config = dict(
    encoder_fused_qkv=False,
    encoder_qk_norm=True,
    encoder_wave_strides=[5, 4, 4, 2],
    decoder_qk_norm=False,
    decoder_positions='learned',
    optimizer='soap',
    lr_schedule='poly',
    final_lr_fraction=0.01,
)
Rows from block 4 of the text decoder, named by matrix and row number. Rows with one number belong to one neuron. Each number is 50 + 15 x the weight over its row's rms, rounded and kept within 0 to 99. All counts start at 0. After the name is the row's rms in percent of the matrix's.
# fc1: MLP up (decoder.blocks.4.mlp.fc1.weight, 768x192), inputs 0-47
# fc2: MLP down (decoder.blocks.4.mlp.fc2.weight, 192x768, transposed), outputs 0-47
fc1.482 102:47 44 30 45 14 61 41 54 60 48 59 69 26 62 44 34 54 67 57 69 58 21 30 52 59 54 50 52 26 55 57 40 59 40 52 50 51 62 86 34 49 61 13 50 14 42 29 37
fc1.483 091:51 19 72 56 34 44 30 76 56 59 58 47 70 48 25 82 41 27 66 58 57 60 69 26 44 33 46 40 38 48 41 57 65 49 59 75 35 42 33 42 26 81 46 57 59 43 50 71
fc1.484 100:51 76 46 57 53 63 15 57 32 26 19 32 57 69 40 42 62 55 44 48 40 46 79 37 37 34 83 52 57 35 41 47 54 55 33 30 40 47 75 41 53 46 37 54 42 22 55 58
fc1.485 092:41 37 27 48 52 60 63 39 39 39 53 71 40 50 40 36 60 51 36 51 21 62 57 63 30 49 49 48 47 69 21 46 60 48 60 41 44 64 16 58 40 76 61 43 53 44 28 45
fc1.486 098:61 32 56 68 24 60 23 56 58 53 68 63 44 46 31 61 54 39 43 41 62 52 43 46 71 72 69 26 48 57 66 38 00 51 39 42 48 66 38 59 46 24 45 60 42 22 45 26
fc1.487 105:35 38 20 22 59 74 39 35 50 45 36 29 42 53 25 61 33 63 36 51 43 58 42 72 24 78 37 56 44 39 28 62 81 47 30 56 63 48 51 43 59 42 48 50 33 42 44 51
fc1.488 102:61 39 42 50 57 80 34 50 52 80 71 53 39 57 61 43 35 53 35 44 45 47 51 68 54 26 17 80 66 80 34 43 51 52 16 39 49 53 33 46 50 37 51 38 29 41 30 54
fc1.489 097:37 55 56 71 36 39 64 43 57 56 39 58 11 50 45 33 34 72 49 35 42 27 62 69 64 54 68 25 71 31 25 69 14 64 61 37 29 51 50 38 54 46 51 28 73 94 58 60
fc1.490 103:47 57 52 64 51 24 52 80 60 25 41 58 68 51 47 38 51 82 52 64 55 31 56 44 24 72 41 56 28 27 58 53 77 84 65 49 59 69 70 38 68 61 56 75 61 56 38 40
fc1.491 101:69 48 86 56 65 28 47 41 71 55 53 58 54 43 58 34 39 40 23 48 40 30 66 56 60 68 25 32 53 39 63 52 14 56 27 49 40 72 47 56 60 50 51 51 49 53 75 62
fc1.492 046:67 52 64 56 54 76 53 64 42 57 41 61 62 62 54 64 48 53 63 56 65 62 60 65 34 58 31 54 54 57 61 58 89 50 70 81 67 56 61 36 76 47 41 57 45 68 40 57
fc1.493 103:51 31 49 72 32 69 58 67 76 66 23 49 63 64 57 52 75 40 59 48 42 58 22 57 46 70 41 54 40 74 34 35 28 58 63 37 54 52 32 43 48 46 45 37 36 38 34 22
fc1.494 095:29 17 53 61 66 43 60 22 46 49 59 22 37 34 45 33 32 40 33 28 66 52 56 27 37 58 68 38 63 41 37 47 52 47 34 44 41 46 53 56 30 57 50 38 72 53 46 54
fc1.495 093:25 49 35 44 45 57 59 42 30 40 60 47 60 31 48 70 20 31 46 49 59 35 50 42 34 30 15 06 49 66 35 58 73 33 32 39 50 34 66 54 74 32 42 62 54 63 71 38
fc1.496 102:47 70 49 62 23 62 61 47 36 56 62 45 40 42 44 46 63 31 62 18 36 26 20 40 41 53 49 61 54 36 62 37 37 41 58 29 50 49 38 33 58 47 39 47 61 59 32 46
fc1.497 098:34 64 48 53 42 75 32 59 25 69 66 43 51 47 63 17 42 56 56 56 75 37 36 61 35 22 28 62 33 61 69 54 72 52 59 66 44 60 25 77 42 66 48 50 43 41 55 43
fc1.498 094:44 60 48 63 58 47 48 59 22 65 64 24 26 53 50 32 25 44 37 82 43 53 91 28 64 58 32 60 38 55 50 47 42 74 47 24 65 51 58 43 66 32 44 39 41 36 35 57
fc1.499 107:32 27 59 59 66 85 28 52 31 53 35 46 26 50 47 73 42 41 78 18 47 42 23 52 70 53 37 32 44 54 34 46 44 13 46 31 63 45 39 42 30 37 60 43 43 66 50 46
fc1.500 091:14 40 72 71 55 79 88 49 67 42 53 61 35 63 69 35 34 42 81 40 71 36 54 32 50 44 19 21 52 71 79 81 62 52 59 34 49 57 68 49 53 56 44 42 56 57 54 44
fc1.501 102:63 33 54 22 58 97 41 60 70 79 18 34 42 31 56 44 17 27 51 43 69 50 40 67 56 51 43 58 38 68 56 56 37 38 20 50 45 44 43 32 60 75 57 59 57 50 33 64
fc1.502 103:38 34 24 07 40 42 31 68 41 43 72 42 63 36 64 42 55 48 42 98 61 56 22 48 55 71 24 53 08 47 60 49 58 51 31 43 53 23 53 61 56 79 44 23 79 49 63 36
fc1.503 109:60 74 49 54 37 53 34 48 40 66 56 36 59 44 50 25 35 55 23 40 48 45 37 62 14 61 17 59 75 40 66 57 36 38 75 22 55 23 54 32 25 58 56 43 43 57 59 47
fc1.504 100:56 54 57 48 40 85 15 45 33 46 54 51 23 32 48 48 37 31 48 27 58 58 39 58 46 40 54 51 45 20 74 47 61 37 38 51 55 17 58 52 62 62 52 75 55 68 53 51
fc1.505 098:46 44 58 16 53 20 33 55 68 48 42 57 49 36 55 58 52 46 55 63 61 28 67 06 65 50 46 56 47 48 43 50 27 57 53 29 47 54 54 44 49 68 62 48 39 90 28 61
fc1.506 101:59 40 23 53 45 38 61 26 67 78 66 47 23 25 29 44 15 56 38 64 51 49 26 65 34 53 46 47 46 37 10 56 35 53 35 56 44 47 62 41 63 68 46 56 43 84 40 23
fc1.507 104:55 51 49 53 27 22 28 91 49 44 74 43 51 27 12 53 79 60 29 89 33 10 56 40 52 76 81 47 44 37 26 49 53 43 71 53 24 48 52 61 58 57 78 63 60 62 44 76
fc1.508 091:43 35 20 54 86 39 58 63 80 54 31 63 44 57 62 53 53 33 66 76 50 81 55 32 57 54 19 37 45 42 52 63 45 53 64 23 80 43 68 75 63 80 51 53 60 57 64 33
fc1.509 104:55 37 40 26 64 73 47 36 46 84 54 44 32 51 37 75 39 66 53 49 42 44 31 54 35 59 26 70 60 78 42 44 38 35 64 36 41 66 25 42 76 55 38 46 36 59 45 58
fc1.510 098:72 50 68 60 66 38 32 29 68 56 75 68 41 52 29 28 47 65 58 32 61 61 51 49 30 23 36 27 69 39 31 60 22 37 39 05 74 32 44 41 56 31 44 58 67 14 43 28
fc1.511 106:61 50 54 27 54 36 60 36 47 45 39 58 65 49 36 57 36 46 47 53 51 67 70 39 63 50 50 48 66 36 69 41 62 35 49 62 53 55 32 53 70 32 47 34 46 39 59 27
fc1.512 101:44 33 33 67 52 28 60 94 33 32 50 36 58 33 30 36 21 39 69 33 42 45 66 57 56 20 56 46 39 51 36 31 49 36 63 42 64 45 25 68 30 76 53 47 56 56 34 37
fc1.513 105:53 33 35 46 67 54 33 38 43 58 48 58 57 38 57 67 50 47 54 37 36 55 51 54 59 43 47 59 58 66 43 71 45 59 43 47 26 31 86 57 35 45 72 68 67 37 35 35
fc2.482 096:56 34 38 46 66 54 41 31 47 99 47 38 55 72 42 60 75 80 45 42 79 47 64 54 67 56 61 25 53 61 21 49 56 46 83 26 52 40 33 37 52 35 84 57 31 36 34 35
fc2.483 094:32 52 37 45 47 42 45 48 48 35 38 51 38 24 42 45 36 39 62 81 21 44 41 72 50 52 48 38 56 68 62 59 46 75 75 59 28 54 59 30 81 33 47 52 43 47 27 42
fc2.484 119:52 65 23 50 48 51 55 72 38 32 41 33 71 56 23 46 72 48 60 44 40 41 28 40 50 47 67 52 72 47 55 56 38 96 57 47 39 63 68 42 13 55 28 53 22 67 78 64
fc2.485 117:63 63 58 45 42 53 51 48 46 46 67 61 78 52 75 34 40 52 65 44 59 63 46 44 66 66 90 68 57 57 43 46 27 67 45 52 37 70 16 61 33 24 53 33 19 58 49 45
fc2.486 093:59 46 56 64 56 42 72 50 19 25 54 45 45 48 44 62 91 65 55 40 66 79 48 56 42 35 24 29 57 52 44 59 47 40 63 27 35 70 65 62 52 39 33 46 38 60 52 55
fc2.487 095:48 55 56 74 45 89 49 62 55 54 48 68 62 44 64 65 29 46 34 40 07 48 70 37 39 35 70 64 79 46 25 66 48 17 59 53 46 29 60 39 72 41 27 72 50 55 58 66
fc2.488 106:44 40 89 60 22 29 45 37 75 67 67 57 31 50 62 64 74 27 41 50 38 69 65 46 57 60 58 44 54 58 33 30 60 34 21 44 56 39 47 66 37 57 50 32 38 51 38 37
fc2.489 090:55 53 57 45 55 52 75 42 33 29 68 37 62 81 33 47 37 46 50 55 56 31 70 68 57 80 25 25 50 44 64 46 53 50 21 64 80 28 33 44 55 22 58 35 55 53 46 41
fc2.490 104:60 47 30 37 56 68 54 50 48 51 53 53 39 62 34 57 80 63 26 28 99 47 55 44 68 45 50 64 36 61 52 49 41 32 36 68 48 29 46 49 62 46 49 44 40 43 65 34
fc2.491 108:14 51 51 25 49 49 60 43 48 31 40 30 61 55 65 76 44 41 43 27 51 56 35 73 47 52 47 47 51 43 58 52 25 38 74 60 42 58 46 24 73 60 24 54 50 64 64 39
fc2.492 034:38 56 53 62 49 43 54 53 63 35 72 52 64 47 46 46 79 71 42 71 40 28 48 61 72 32 74 52 52 37 60 48 46 70 70 39 37 34 52 67 46 49 84 74 42 36 49 59
fc2.493 092:43 58 59 62 61 33 51 46 56 46 47 50 49 37 24 73 34 62 42 42 59 41 64 57 27 15 49 65 65 64 66 48 52 36 54 34 65 35 55 45 62 50 54 72 35 82 55 52
fc2.494 105:59 61 47 33 66 62 42 11 56 51 23 65 53 75 70 38 50 40 32 74 40 35 51 50 66 68 65 56 42 41 47 36 46 48 77 62 66 71 44 44 56 15 55 63 60 62 28 59
fc2.495 118:46 54 63 67 60 47 65 28 65 49 47 57 55 52 34 73 58 57 70 57 20 25 41 71 59 38 45 63 67 08 44 61 93 38 46 61 63 33 51 67 30 12 34 40 32 49 56 17
fc2.496 084:48 25 55 61 39 30 46 45 31 43 41 36 78 48 49 30 43 84 44 45 60 52 49 69 60 64 36 05 59 45 39 53 54 39 36 36 28 26 45 68 48 15 57 62 32 46 47 63
fc2.497 092:49 39 72 52 45 57 40 41 35 69 61 26 50 49 55 54 59 60 39 52 55 46 73 42 66 64 78 45 48 65 48 65 39 64 43 66 56 59 53 37 62 36 55 66 46 76 57 56
fc2.498 090:57 65 82 72 58 45 55 59 46 42 79 32 46 48 45 28 48 43 54 34 78 30 53 63 49 27 55 33 61 58 40 59 43 52 42 46 66 51 35 61 36 44 58 50 28 77 20 66
fc2.499 130:17 28 55 30 74 59 65 51 55 68 59 63 41 48 63 55 55 72 45 65 67 34 40 31 56 71 50 43 47 74 49 31 45 56 65 58 45 61 49 46 40 31 69 54 57 51 65 31
fc2.500 110:56 75 26 57 44 40 35 11 50 32 52 43 52 40 40 40 32 57 46 39 42 51 69 56 49 45 73 53 47 19 40 46 42 93 65 63 32 52 57 44 24 39 48 42 44 48 57 26
fc2.501 111:57 43 50 57 31 47 26 46 38 61 89 49 50 33 65 35 63 56 56 41 63 34 70 44 57 56 50 34 60 71 52 48 55 73 47 61 32 70 29 61 90 66 38 69 73 64 57 38
fc2.502 088:35 40 55 62 70 46 53 57 65 37 57 51 38 64 84 75 76 50 45 49 41 40 76 38 76 36 41 53 58 56 53 38 40 58 70 57 35 43 58 32 44 41 40 66 60 62 55 52
fc2.503 095:58 45 56 37 61 45 37 64 38 52 45 30 39 83 31 44 50 63 64 65 59 25 59 58 46 46 72 21 45 50 60 63 51 39 36 44 60 59 61 71 49 50 60 54 41 65 58 57
fc2.504 090:24 56 34 71 37 63 71 55 33 82 44 28 58 34 50 49 46 39 57 53 51 41 11 31 33 35 44 39 62 37 54 42 27 54 50 45 40 55 60 55 45 14 14 57 59 43 17 36
fc2.505 085:38 46 23 43 36 30 68 41 34 44 41 26 37 62 50 62 60 43 53 32 27 66 45 51 34 63 38 40 66 27 59 48 65 40 34 42 59 54 64 25 79 57 46 35 67 53 44 39
fc2.506 101:43 42 34 28 48 39 73 63 50 33 72 74 34 55 69 58 29 58 41 73 42 32 51 32 41 49 41 32 43 36 29 70 46 39 63 37 58 47 46 14 12 69 34 72 51 35 41 36
fc2.507 097:69 61 23 38 35 61 39 68 69 64 56 47 68 33 45 60 67 52 44 67 49 45 57 43 54 34 40 33 45 47 50 56 50 61 39 24 66 35 42 44 45 69 41 67 48 23 34 59
fc2.508 107:58 90 39 31 49 50 58 58 41 12 54 22 24 50 55 62 58 46 65 43 57 31 54 53 43 75 92 51 60 67 33 46 33 57 44 62 63 58 46 44 52 42 64 63 52 45 62 41
fc2.509 097:41 59 44 47 55 21 69 55 59 73 18 16 63 67 58 48 59 75 46 58 32 65 95 58 51 68 53 38 54 34 22 73 61 40 66 55 65 48 62 34 32 53 61 44 57 29 50 38
fc2.510 080:44 45 23 59 62 35 60 58 43 29 57 49 63 53 45 33 61 32 45 38 52 49 37 54 34 41 47 48 59 47 68 39 40 37 71 46 54 45 50 41 32 33 40 53 58 79 25 65
fc2.511 129:39 62 27 20 48 67 27 38 43 59 26 69 60 56 63 39 65 49 46 49 24 55 46 40 45 44 38 68 39 81 58 64 53 48 45 48 62 60 60 59 36 43 25 57 54 36 62 56
fc2.512 116:59 75 62 51 62 60 57 67 35 42 26 62 68 18 44 31 33 59 40 36 69 60 56 61 31 33 69 60 41 44 18 42 74 44 65 67 38 12 55 44 42 64 65 33 51 32 56 50
fc2.513 098:49 69 75 43 27 52 43 61 51 53 57 53 55 76 43 47 52 71 32 57 48 34 56 39 35 49 65 50 20 44 39 63 59 55 40 47 88 51 50 44 51 45 71 39 67 54 59 36