config = dict(
    encoder_subsampling=4,
    beta1=0.9,
    one_sided=False,
)
Rows from expert 3 of block 3 of the audio encoder, named by matrix and row number. Rows with one number belong to one neuron. Each number is 128 + 24 x the weight over its row's rms, rounded and kept within 0 to 255. All counts start at 0. Numbers have three digits each. After the name is the row's rms in percent of the matrix's.
# up: expert up (encoder.blocks.3.mlp.up, 4x96x192), inputs 0-95
# down: expert down (encoder.blocks.3.mlp.down, 4x192x96, transposed), outputs 0-95
up.9 105:107142102167136134141100117139115118080158150121126129101125183123130133082157147144092149150093127158115115093147149141136110161126129144108137103181138155155153111134119116082122099084153094142139144128107139166116143128116087078160130140124113166123155134142139147156131124095149110126
down.9 112:106118148135118152151123108104154148110143118121100101120122069117149151146133082112112116134165164089146153111193118158126130099110136088128132125145143120107131108145119091122142186161105139096131092167126149144128178150137121149101101103137106157137130168113106187129135146075159152091
up.10 101:143089088176132153160137118124102107135127149100132076117124096119172109130131156093080096145139161119125123120121119125108164163096098164104122094097091120067140119114130143126147135115140122087107120147112172091114123109168139135126130151153122125114207159105123102096097132132118151126
down.10 103:148094176117141119122112143120127140147138159146139145134099146154117117134157147134123127129143114150107178110138130102131118117100103158170156108133083124090108104156123139118087101130143092133098127107157127131186113120087124111080126159136111159105101097115146108138125108168117145146
up.11 096:092141130129139144156145150134141163082127135131126103094131126147159064147131095146103160123121144154095175081159139109113128156104135134121126138081128170146110134172144186116157172134130114157108155152108055105137133134119128100110154133145128108115160122148146130167129142127140147125
down.11 100:121133093155141113144118094163139098136163140142133147119135123138093137121093151133129096126143117070128143128148130101154119097150083119106156110113166117067159116128124148085129106130130114163113123125169137117105113129132135157107115081149150130132146131135101152129127153156060123171
up.12 105:149103095110122103103087148106140152177127154132109116138178115113137152119150110112139117111124160088122109168124137141131135129109126168137175101160154068097154117111110118122122136188164137140104128110145123082138103166119142126121157120144136168119124136139168119147093095088123116115
down.12 097:118097153129148148131151189162112137087115144117144127156071146141107115148174140111143115131163180119125109107130115119131135108119123133109089129114145130141138128129144134154162128163144157125129079151172139102155117102168124168074124122144146115142121104160151166124167118109137148145
up.13 094:137151122132128144135148117107152106158123131139119134162173092104132150112114093119120171171112166100139140081077111143137109120122154111088144132130126123151089109128126091136110147168116107160138149122124123121137154071128117148127088155139140103132149077106119154132111131135164138136
down.13 101:179115180147104119145153139112140153154146159139114115149178145158138163142161157109090116105153100156133153158149118131132102097103173146144109173152149102117094154118137128071124136111125099109144137130127115114139118120097153130112146152123105133143128133091142138122101140170123116123
up.14 098:131116142138127098100057105111072156096128195104134155108149145079143141168126152108128130088160136121115151063118117117083170170117103091134107166175155114129142146150151060117133115155151100164125113112099128112124103119124117154118145141145126103148110127175155118133102076126110140153
down.14 101:104140144143152130108100154158105143160147141151135137159145102149146126122088116144150130091072142079092094132148121108097132113142096087081129154111110113122160158140154146161107174086137101093134166155107137120134123170109135111125133102110165145111150126148138119113151134132114127145
up.15 092:142161084150169134124138118121109135122145118154147134125105109104146082147173128132141132129141150157187125126129105101151122141117127123164114127130130164126111177121110146138125147124125127139129111144149075135164122155144134174145152104135097115134112135153175133109113126144111109171
down.15 094:144126120124104156138137122139171085117137107115142133093136120079142164132105134126119138119078151162103161103113107129146114146127138177136085157108129135115126111146143165126166138106136101129131117089140160111093106127180154129103154132158145126113166108142147126126140123109168096139
up.16 092:119148065154137132124103102111113140090092144105133162136136157090148138118112136132129132099096141102149101146112087097156120166162119138139136090135120119118113161100153095133163140132121099082165103169128143143118129135128107155136133117173144126143148125146076173142137142138113135079
down.16 096:123108154090153119088150097126151160117128114134171144129140075125126129131149121118092099126159108112133107077163128173086176120117089101103138124107079137128124106150158118091107102093132164106135138093138141122148115118126120089145128097109136147117088160126180167143118117076163137107
up.17 098:134114165099127116143117131049127113159141134098133144117145141136116151119149121149096133136109138090110115146148100137116116125105158131081146124063116129113159091150120135207160150148129141135105125114140141078125141166130097105100114104118116142153103158107106150123110087151154106127
down.17 101:121143099134131140137157144159166113129150129119126110086121127126152137110091140132127147110158146132186174150089151089148126158157086117127175109102143096094096122165125072139098108135164116109091193097148127074106125128146097099107077150159133144181129126119127140156143141102121130149
up.18 100:141156126135095166127110132120141078116117184115113134137110150130127123132108117065098143090118127115143167120119128100126117151155148132134125162142188091124114161114120119170137082123102139071115123145087103134139124135151159181131137100148140134142063131135104156117126115098135163179
down.18 099:124138137106070133128112164116126143116121144117133103119122150130100103142123133146158118158130148123137151112153181125129149102110085116129131124123081125125170136127197103127092167113068107125154091104098126133130151137135117179138135108123160128166152168159158096140135172150132097111
up.19 105:093094080145136118115085092140119151087125112133061085158189171115114110119116123161149154138116127181171124129118134127131097139126176161118153140108149131157129113148133119091153096140137151129126150158102120090125135132115128099137157155119131144127131182126137121087126137125127137090
down.19 096:084129129155164153181124142144138103068129115101143155117091170106103134119110076090147153102098141152159160118164109148145163126150160139155122123125084129090063124095112171160154122174124125104117129132109154095143132112115110131131109115128101107097114090154099159121112157125107131137
up.20 107:146111121121147138129126116082172106124117132146111129112142156132192146157128104093160151160167152115130135072165156131105119148136128096104141103129116148128174106136183178154131125149104112151125162122130132108168132115070136101100130178102138143096137129142157115145111104147115113124
down.20 109:125145158138147115146102087111118129163101101076169126095133131147162116139102149138087051153120142137173166105116112098120104137128141147161114102095124118151148104121142142144083127140130081112167120130154145147131127064159145123109124152118090119123137137102115150095156160114102148149
up.21 111:132113159113121103135151136102155145110086163154100116184127141114103149115126121151069125147141153097096125095112093107092130096115126126137132119175169119161142121115093113167109121169173116151091115138138087130131130132130139153151148135098151124169134174151138143150124121134140119135
down.21 103:134157147126125152114131188172111152098161125115090118133120131135102111114143140118137109156100073165173169146118129157105106156140141134113118096117124101130127133119131141148135154112127146095140103141129127102175108155145128112117126128077114103089098157143131150110109104150095133127
up.22 101:125157120098138115149172088149114124110141183128153128141099146155110107143108176173142164123055116097123141154118147176133100107120105089165132117096162129125155141097082144131132137134089148087099155160162137105127141169139113123139151135115123116127126144141117111157103143122152120173
down.22 103:108117078150106143118117126160126105132152117119136143110118143057122125133138102140167099144159123121159108131149157122145137187101141108174114121096121113146162089126116119137155093161152140125123128111139103142118119134070114121128083135134147128139093118142146152125163112134152113132
up.23 098:187154171137129151112111067129126169124164169104147175127189121125140134122116115103090112119114118094087101115103095160128141151093098146106136098126129081139153114110111135100164128147112161124123125106101152126145151117111141149152132137163128134120119137117089165155124113115114152148
down.23 103:156116139138151097146127129141138124155120156148112159112125126097145087148122145144156142119116130115142096149114157121157129137136112111108089115159092113115128109136160138091128151134086161151113086150153127125123150126129168134090090156075117128097098143102169122101105123146141151131
up.24 101:157141097088138135089134114187109132150121106107122116120132147093106136121122157151163129090174097126102152135113153113143161116149143157089130133101127111122155132131147128185097156143133072192091125115148131114092117127120103174090092101151109119103147123149135085109141170153154142125
down.24 102:136182132132107112117123146167099153131199167129093141143118113128120096188102136172156119117158112136121120138150122074136135158146129095143141142142145075130095172120118120131096116097159092115109114171136142111139116135102144102158110098113113119108147149133158068122094129120132135132
up.25 098:142138154136132095107100099119138154142138100150122104155133120137114192155139116103115155184103174095134119090124131140106139090074101137140098137124150159117111135117161132147116095115178137121155157137127156108187119061125125158139105124142146162144122145157144127114152124123080116135
down.25 097:097107103153142147187149094133124173095105113094169134104096124113134124148103122109116126128118097105140088143122155156124127152129129125119166163158062137130156116139142156104098121117079155126145128129117115096108155135143181138152122129152161131146101106122112095125092115105149149094
up.26 092:132147066168139106154106150157117168148117148099099138145133130086143145095154115191119165141163109125118116131080124118133165106122108122126142088086138143165104119165158140124125114100147129091097095114171146140124138148154101136152125078154139144144148135130184132131133144115089129146
down.26 097:083098122091103114097125167107125089141147165133132131090120102122110104137078115144106136088118111152150160088148106125101143085128083147111132136158144119158167116116143090163133137123131147115135109132090101117089152114122108160135139131145132134094152152127103123128162123132112111143
up.27 104:182129147121122135076102109117130141093130115149161098146167164145140131117128139135124138123153150120119122107186102145159140095115155175107133130136101132144170096111144158117146179055126080127118149127137118128142128077123158133127133126103125146128139163173173119116104137123126167126
down.27 103:107088140131117112126122108104159135120129129182112132131092107125130151124109111088133150128124092129132124142094129103117089132129173107142166127155177122108130149148137123143159086169132142121138119080118166086137093099155061102135114142147134156120129126143102091103103161144121098093
up.28 113:144146120116101141156104157109144131155113126146114098118150157173137121146115192145110119103138150133119114098102127118139137127121096107137135115145095123160142108141157148131132159145110154071111137158106131135200112096128136084168144091101147106130073144115118108143194115118126098134
down.28 122:061130087125144141140117135086155121097132182142133092149153178128147141090128153106122124107110169137098084130119102138114129161160071131126126112155138108154109137157113126116096166151129133102153130151116134109214160153134153128135165150087130090119088150129150082131105110076122128138
up.29 095:147145141132100114089090129114131140111126147117107187109097107130160114131103141126145183121114104133127170102129132120130141135122165116107096081159128092146104122116111129110170179158179160124115131121107132115118139176152123142161142165140107114116161128147093135133102136120122106090
down.29 102:104141173134115097105146116119134141127160099126145114174096119161079157147140110177127124111138124103152159135097180104135141096139122110095145159127108132120141154193118108133140129110078114146136163163139135137119136060152151136113101103110126119139116151167133107100136090122134132109
up.30 098:095099120147133104093131123075161126142099139137103154137105109119116117142105107146146157168153157150136109147112147118145153082091133115125122145102091140137164124129173148117146080128159141086130076107121096170162113154108156109176131168140178123136164160113124142128173102121103159166
down.30 090:145102120143119182100129122157068137092122105089121151101112160151078134094134118076100102163139118142114100115106103126099138124125145150139137096137144130127091130134092177162104124089106136149109158125130116175117139100131144135133123081122160151126140068123108117127105107135092088069
up.31 100:122163139117123117155100136163098125174139113140180114116158163126187139166114117123112118103135087144161096102127113150125148144194137093176147142106112153123091165152178097162109123128104125119136146136143119112109165092164111122114172148107119096107144128116133134114141136108110118115
down.31 101:126133095131126109075158136121138190115150144160143119089147137130157147093105196117155127168088155157140155140134119130154086120140111145092139111155103142145178059135082106122097136123122117140119092135158137142117103116115083142167134101120136126103129113096145117123110132149100104137
up.32 098:134147134109134160129137123160150107119144147133118160106127092177166165088104157151084080104153113146100078129141176129122147116160134171106111185145154108085104090104104144135161130136125167125143158131139167147133163138105142160158151125108115127141095119141131142145119148112111139149
down.32 096:147134142140137122136126146128122167113151127112139128109162081144139113131157106123079104093141092060129121113145178166171125129140126085146122155104146086162129149116166131105100144138124142133102091146163143145143136126099132150138104159166146145104164116138149135162129117145147157126
up.33 098:140135124155147158087102113155111164167090113205128143074161162160108157133134123099181142134176135122147115081121136096110174103121154137143143115155083152137109157122136149133103125152144136140126156122140096137159116175147130106137159120127113147105139106133143135100074126135138137131
down.33 099:114096127095129181101143116118150117152136169152139157137113115132148105122097112134102141147121131139183101122155149118116132149118131149163137186090141086143119150125171109124126110134155134092120105089136150128160095167144129113153076122130130127127161129142121150169149137124109104203
up.34 098:137173107081123158102129101131103120127138119119123145189106121135143128141129144105133155146118126139115114094091132122117129095117074113135133119121084163094164100100123138132101127127123105109109147155134135143177146096151158102160122129109158132060098156140186178128141109157138136108
down.34 106:079108110101080104102096187173099103108138167106123095058162114116133110126098139131136124116116072126096123142146091133125112184128134127137119132160149082132088129134152119141138086132104106147153122150097125122120179157122160115158137116165133106161111115128115154067140133112123180119
up.35 099:110095162116117100161130153127108146091107131109157101132122128138120129124137130140132142105110139089077119136133104182175089141127091141102121137141110125160117078120143099095123104122161145124087121117113151142129137099143114158094146128139100098079189132140143118097172128114132152114
down.35 102:114140101163125130147143113155139112177115082117147158164137095102099148079170099145124126135117128150127091166102124128132153092108102112135176143136156156111127109122115179130138141138167140111132141160150100119130120125104167132148135099146127130166133127090117116122077107163149125075
up.36 103:171118159122158127119129072130095164082167129103170134104121129097102073131128191117113114125145113122122171112117122111140113137167136121087132105114127091123127134115084149143112103116148073081097137114127144148133118127119112140110160146139128090091157101174170130103101104103118153142
down.36 100:091140082124106118120073135130119145106121143093105163119146114135085141102141109132082140124117148146087084119124095164085141070110159161134128144127139145132112160132147157108153125132180168117156131105104123154139125137125145091160119075113130127153130108118112118117172116143122108132
up.37 102:202179122140183167118147148138102118160117118133095141168153150141163092119132121137141144098137113118104151114154124089137137094083113140194114149175123132126141126125162150109158116142124117134129175161104139175167131107139146127119121076158120141136109148136155105086109136113109128083
down.37 100:074140138134086088148109122144100150114107101134132140147102154132149117176138115164132098139144155105112149114085112119169110115125175099139117154164162087118147150104131128137119116159096135165132110114088142102133129133135122144110116161130125080121073116161095142153091116156122193087
up.38 086:141149118156174141120140152166096137087128118136146097123164157107154094159140143154132141142109115103156118148131118131106128122145128100147141128149137107104148133154146150135118149123178135096105122133113153127122129167140112133173140121132136110112104130115167133158131061110136096122
down.38 090:109135123160120122145188137090130128088085139130131111130135138113132122155119113063132118075077105107107146086143145102115139185091112127112132087109123118148100134100096155113149089140108122127143176100111111119137144134107170105084127154137130112117169149106084144127160148140141103113
up.39 100:155102119102096120106144063119139095149183156160126128134155149157171177129117104136128135075145099090145170069136087125141140111120113154129089084156087125092133110158110118093119119114164150114152105160159133131127069134110151103134149116093169141173134129144145153095101151102153096143
down.39 104:169116120113108139132128147094148150129129083140120126148160129145131126130145141146130105118132128129139129110083159116066156174148104139098207110154162175163105115098112125159109135143137105179136123167097159109141147096121070074145130170127155152152125099105130168094109127153110114104
up.40 085:144146135129155159153108115122171107127149134139112134082109098120136155119127115124130193122129141119136143103157149081164183104097158071128130091152124077124098106099127120107135135071177129131099149147096118114146070144154146105140128122136128155102152129112095144122129106129117119167
down.40 101:078109112096130157147089198109147131110160078098087143154106139106150106079140135149142097114147114174151133075112149142142150118099091122135180146171108173112110121110151107116121087139131118127148107109124152097139116087097156167107129082146103111118141133108188149117111094123109124152
up.41 099:077123125163104117124110123167102147137140108180123164107109167138115124130116151142123137117133163104119112186134126125138145129129158134130100149139112098120167144135108156095100121082137139098119155134087083098110152156077127139149132156110128172108159120084124166116199145082109131131
down.41 097:117132137118166178111113143153133156105112155096126127152130130108100125095158124115112148137133109143124131120103137110097135089146122114120139075114111107075077137130139114072139101164148127139142141143108105139124127130119151145160144139073106122118139151128149090130086102130153147129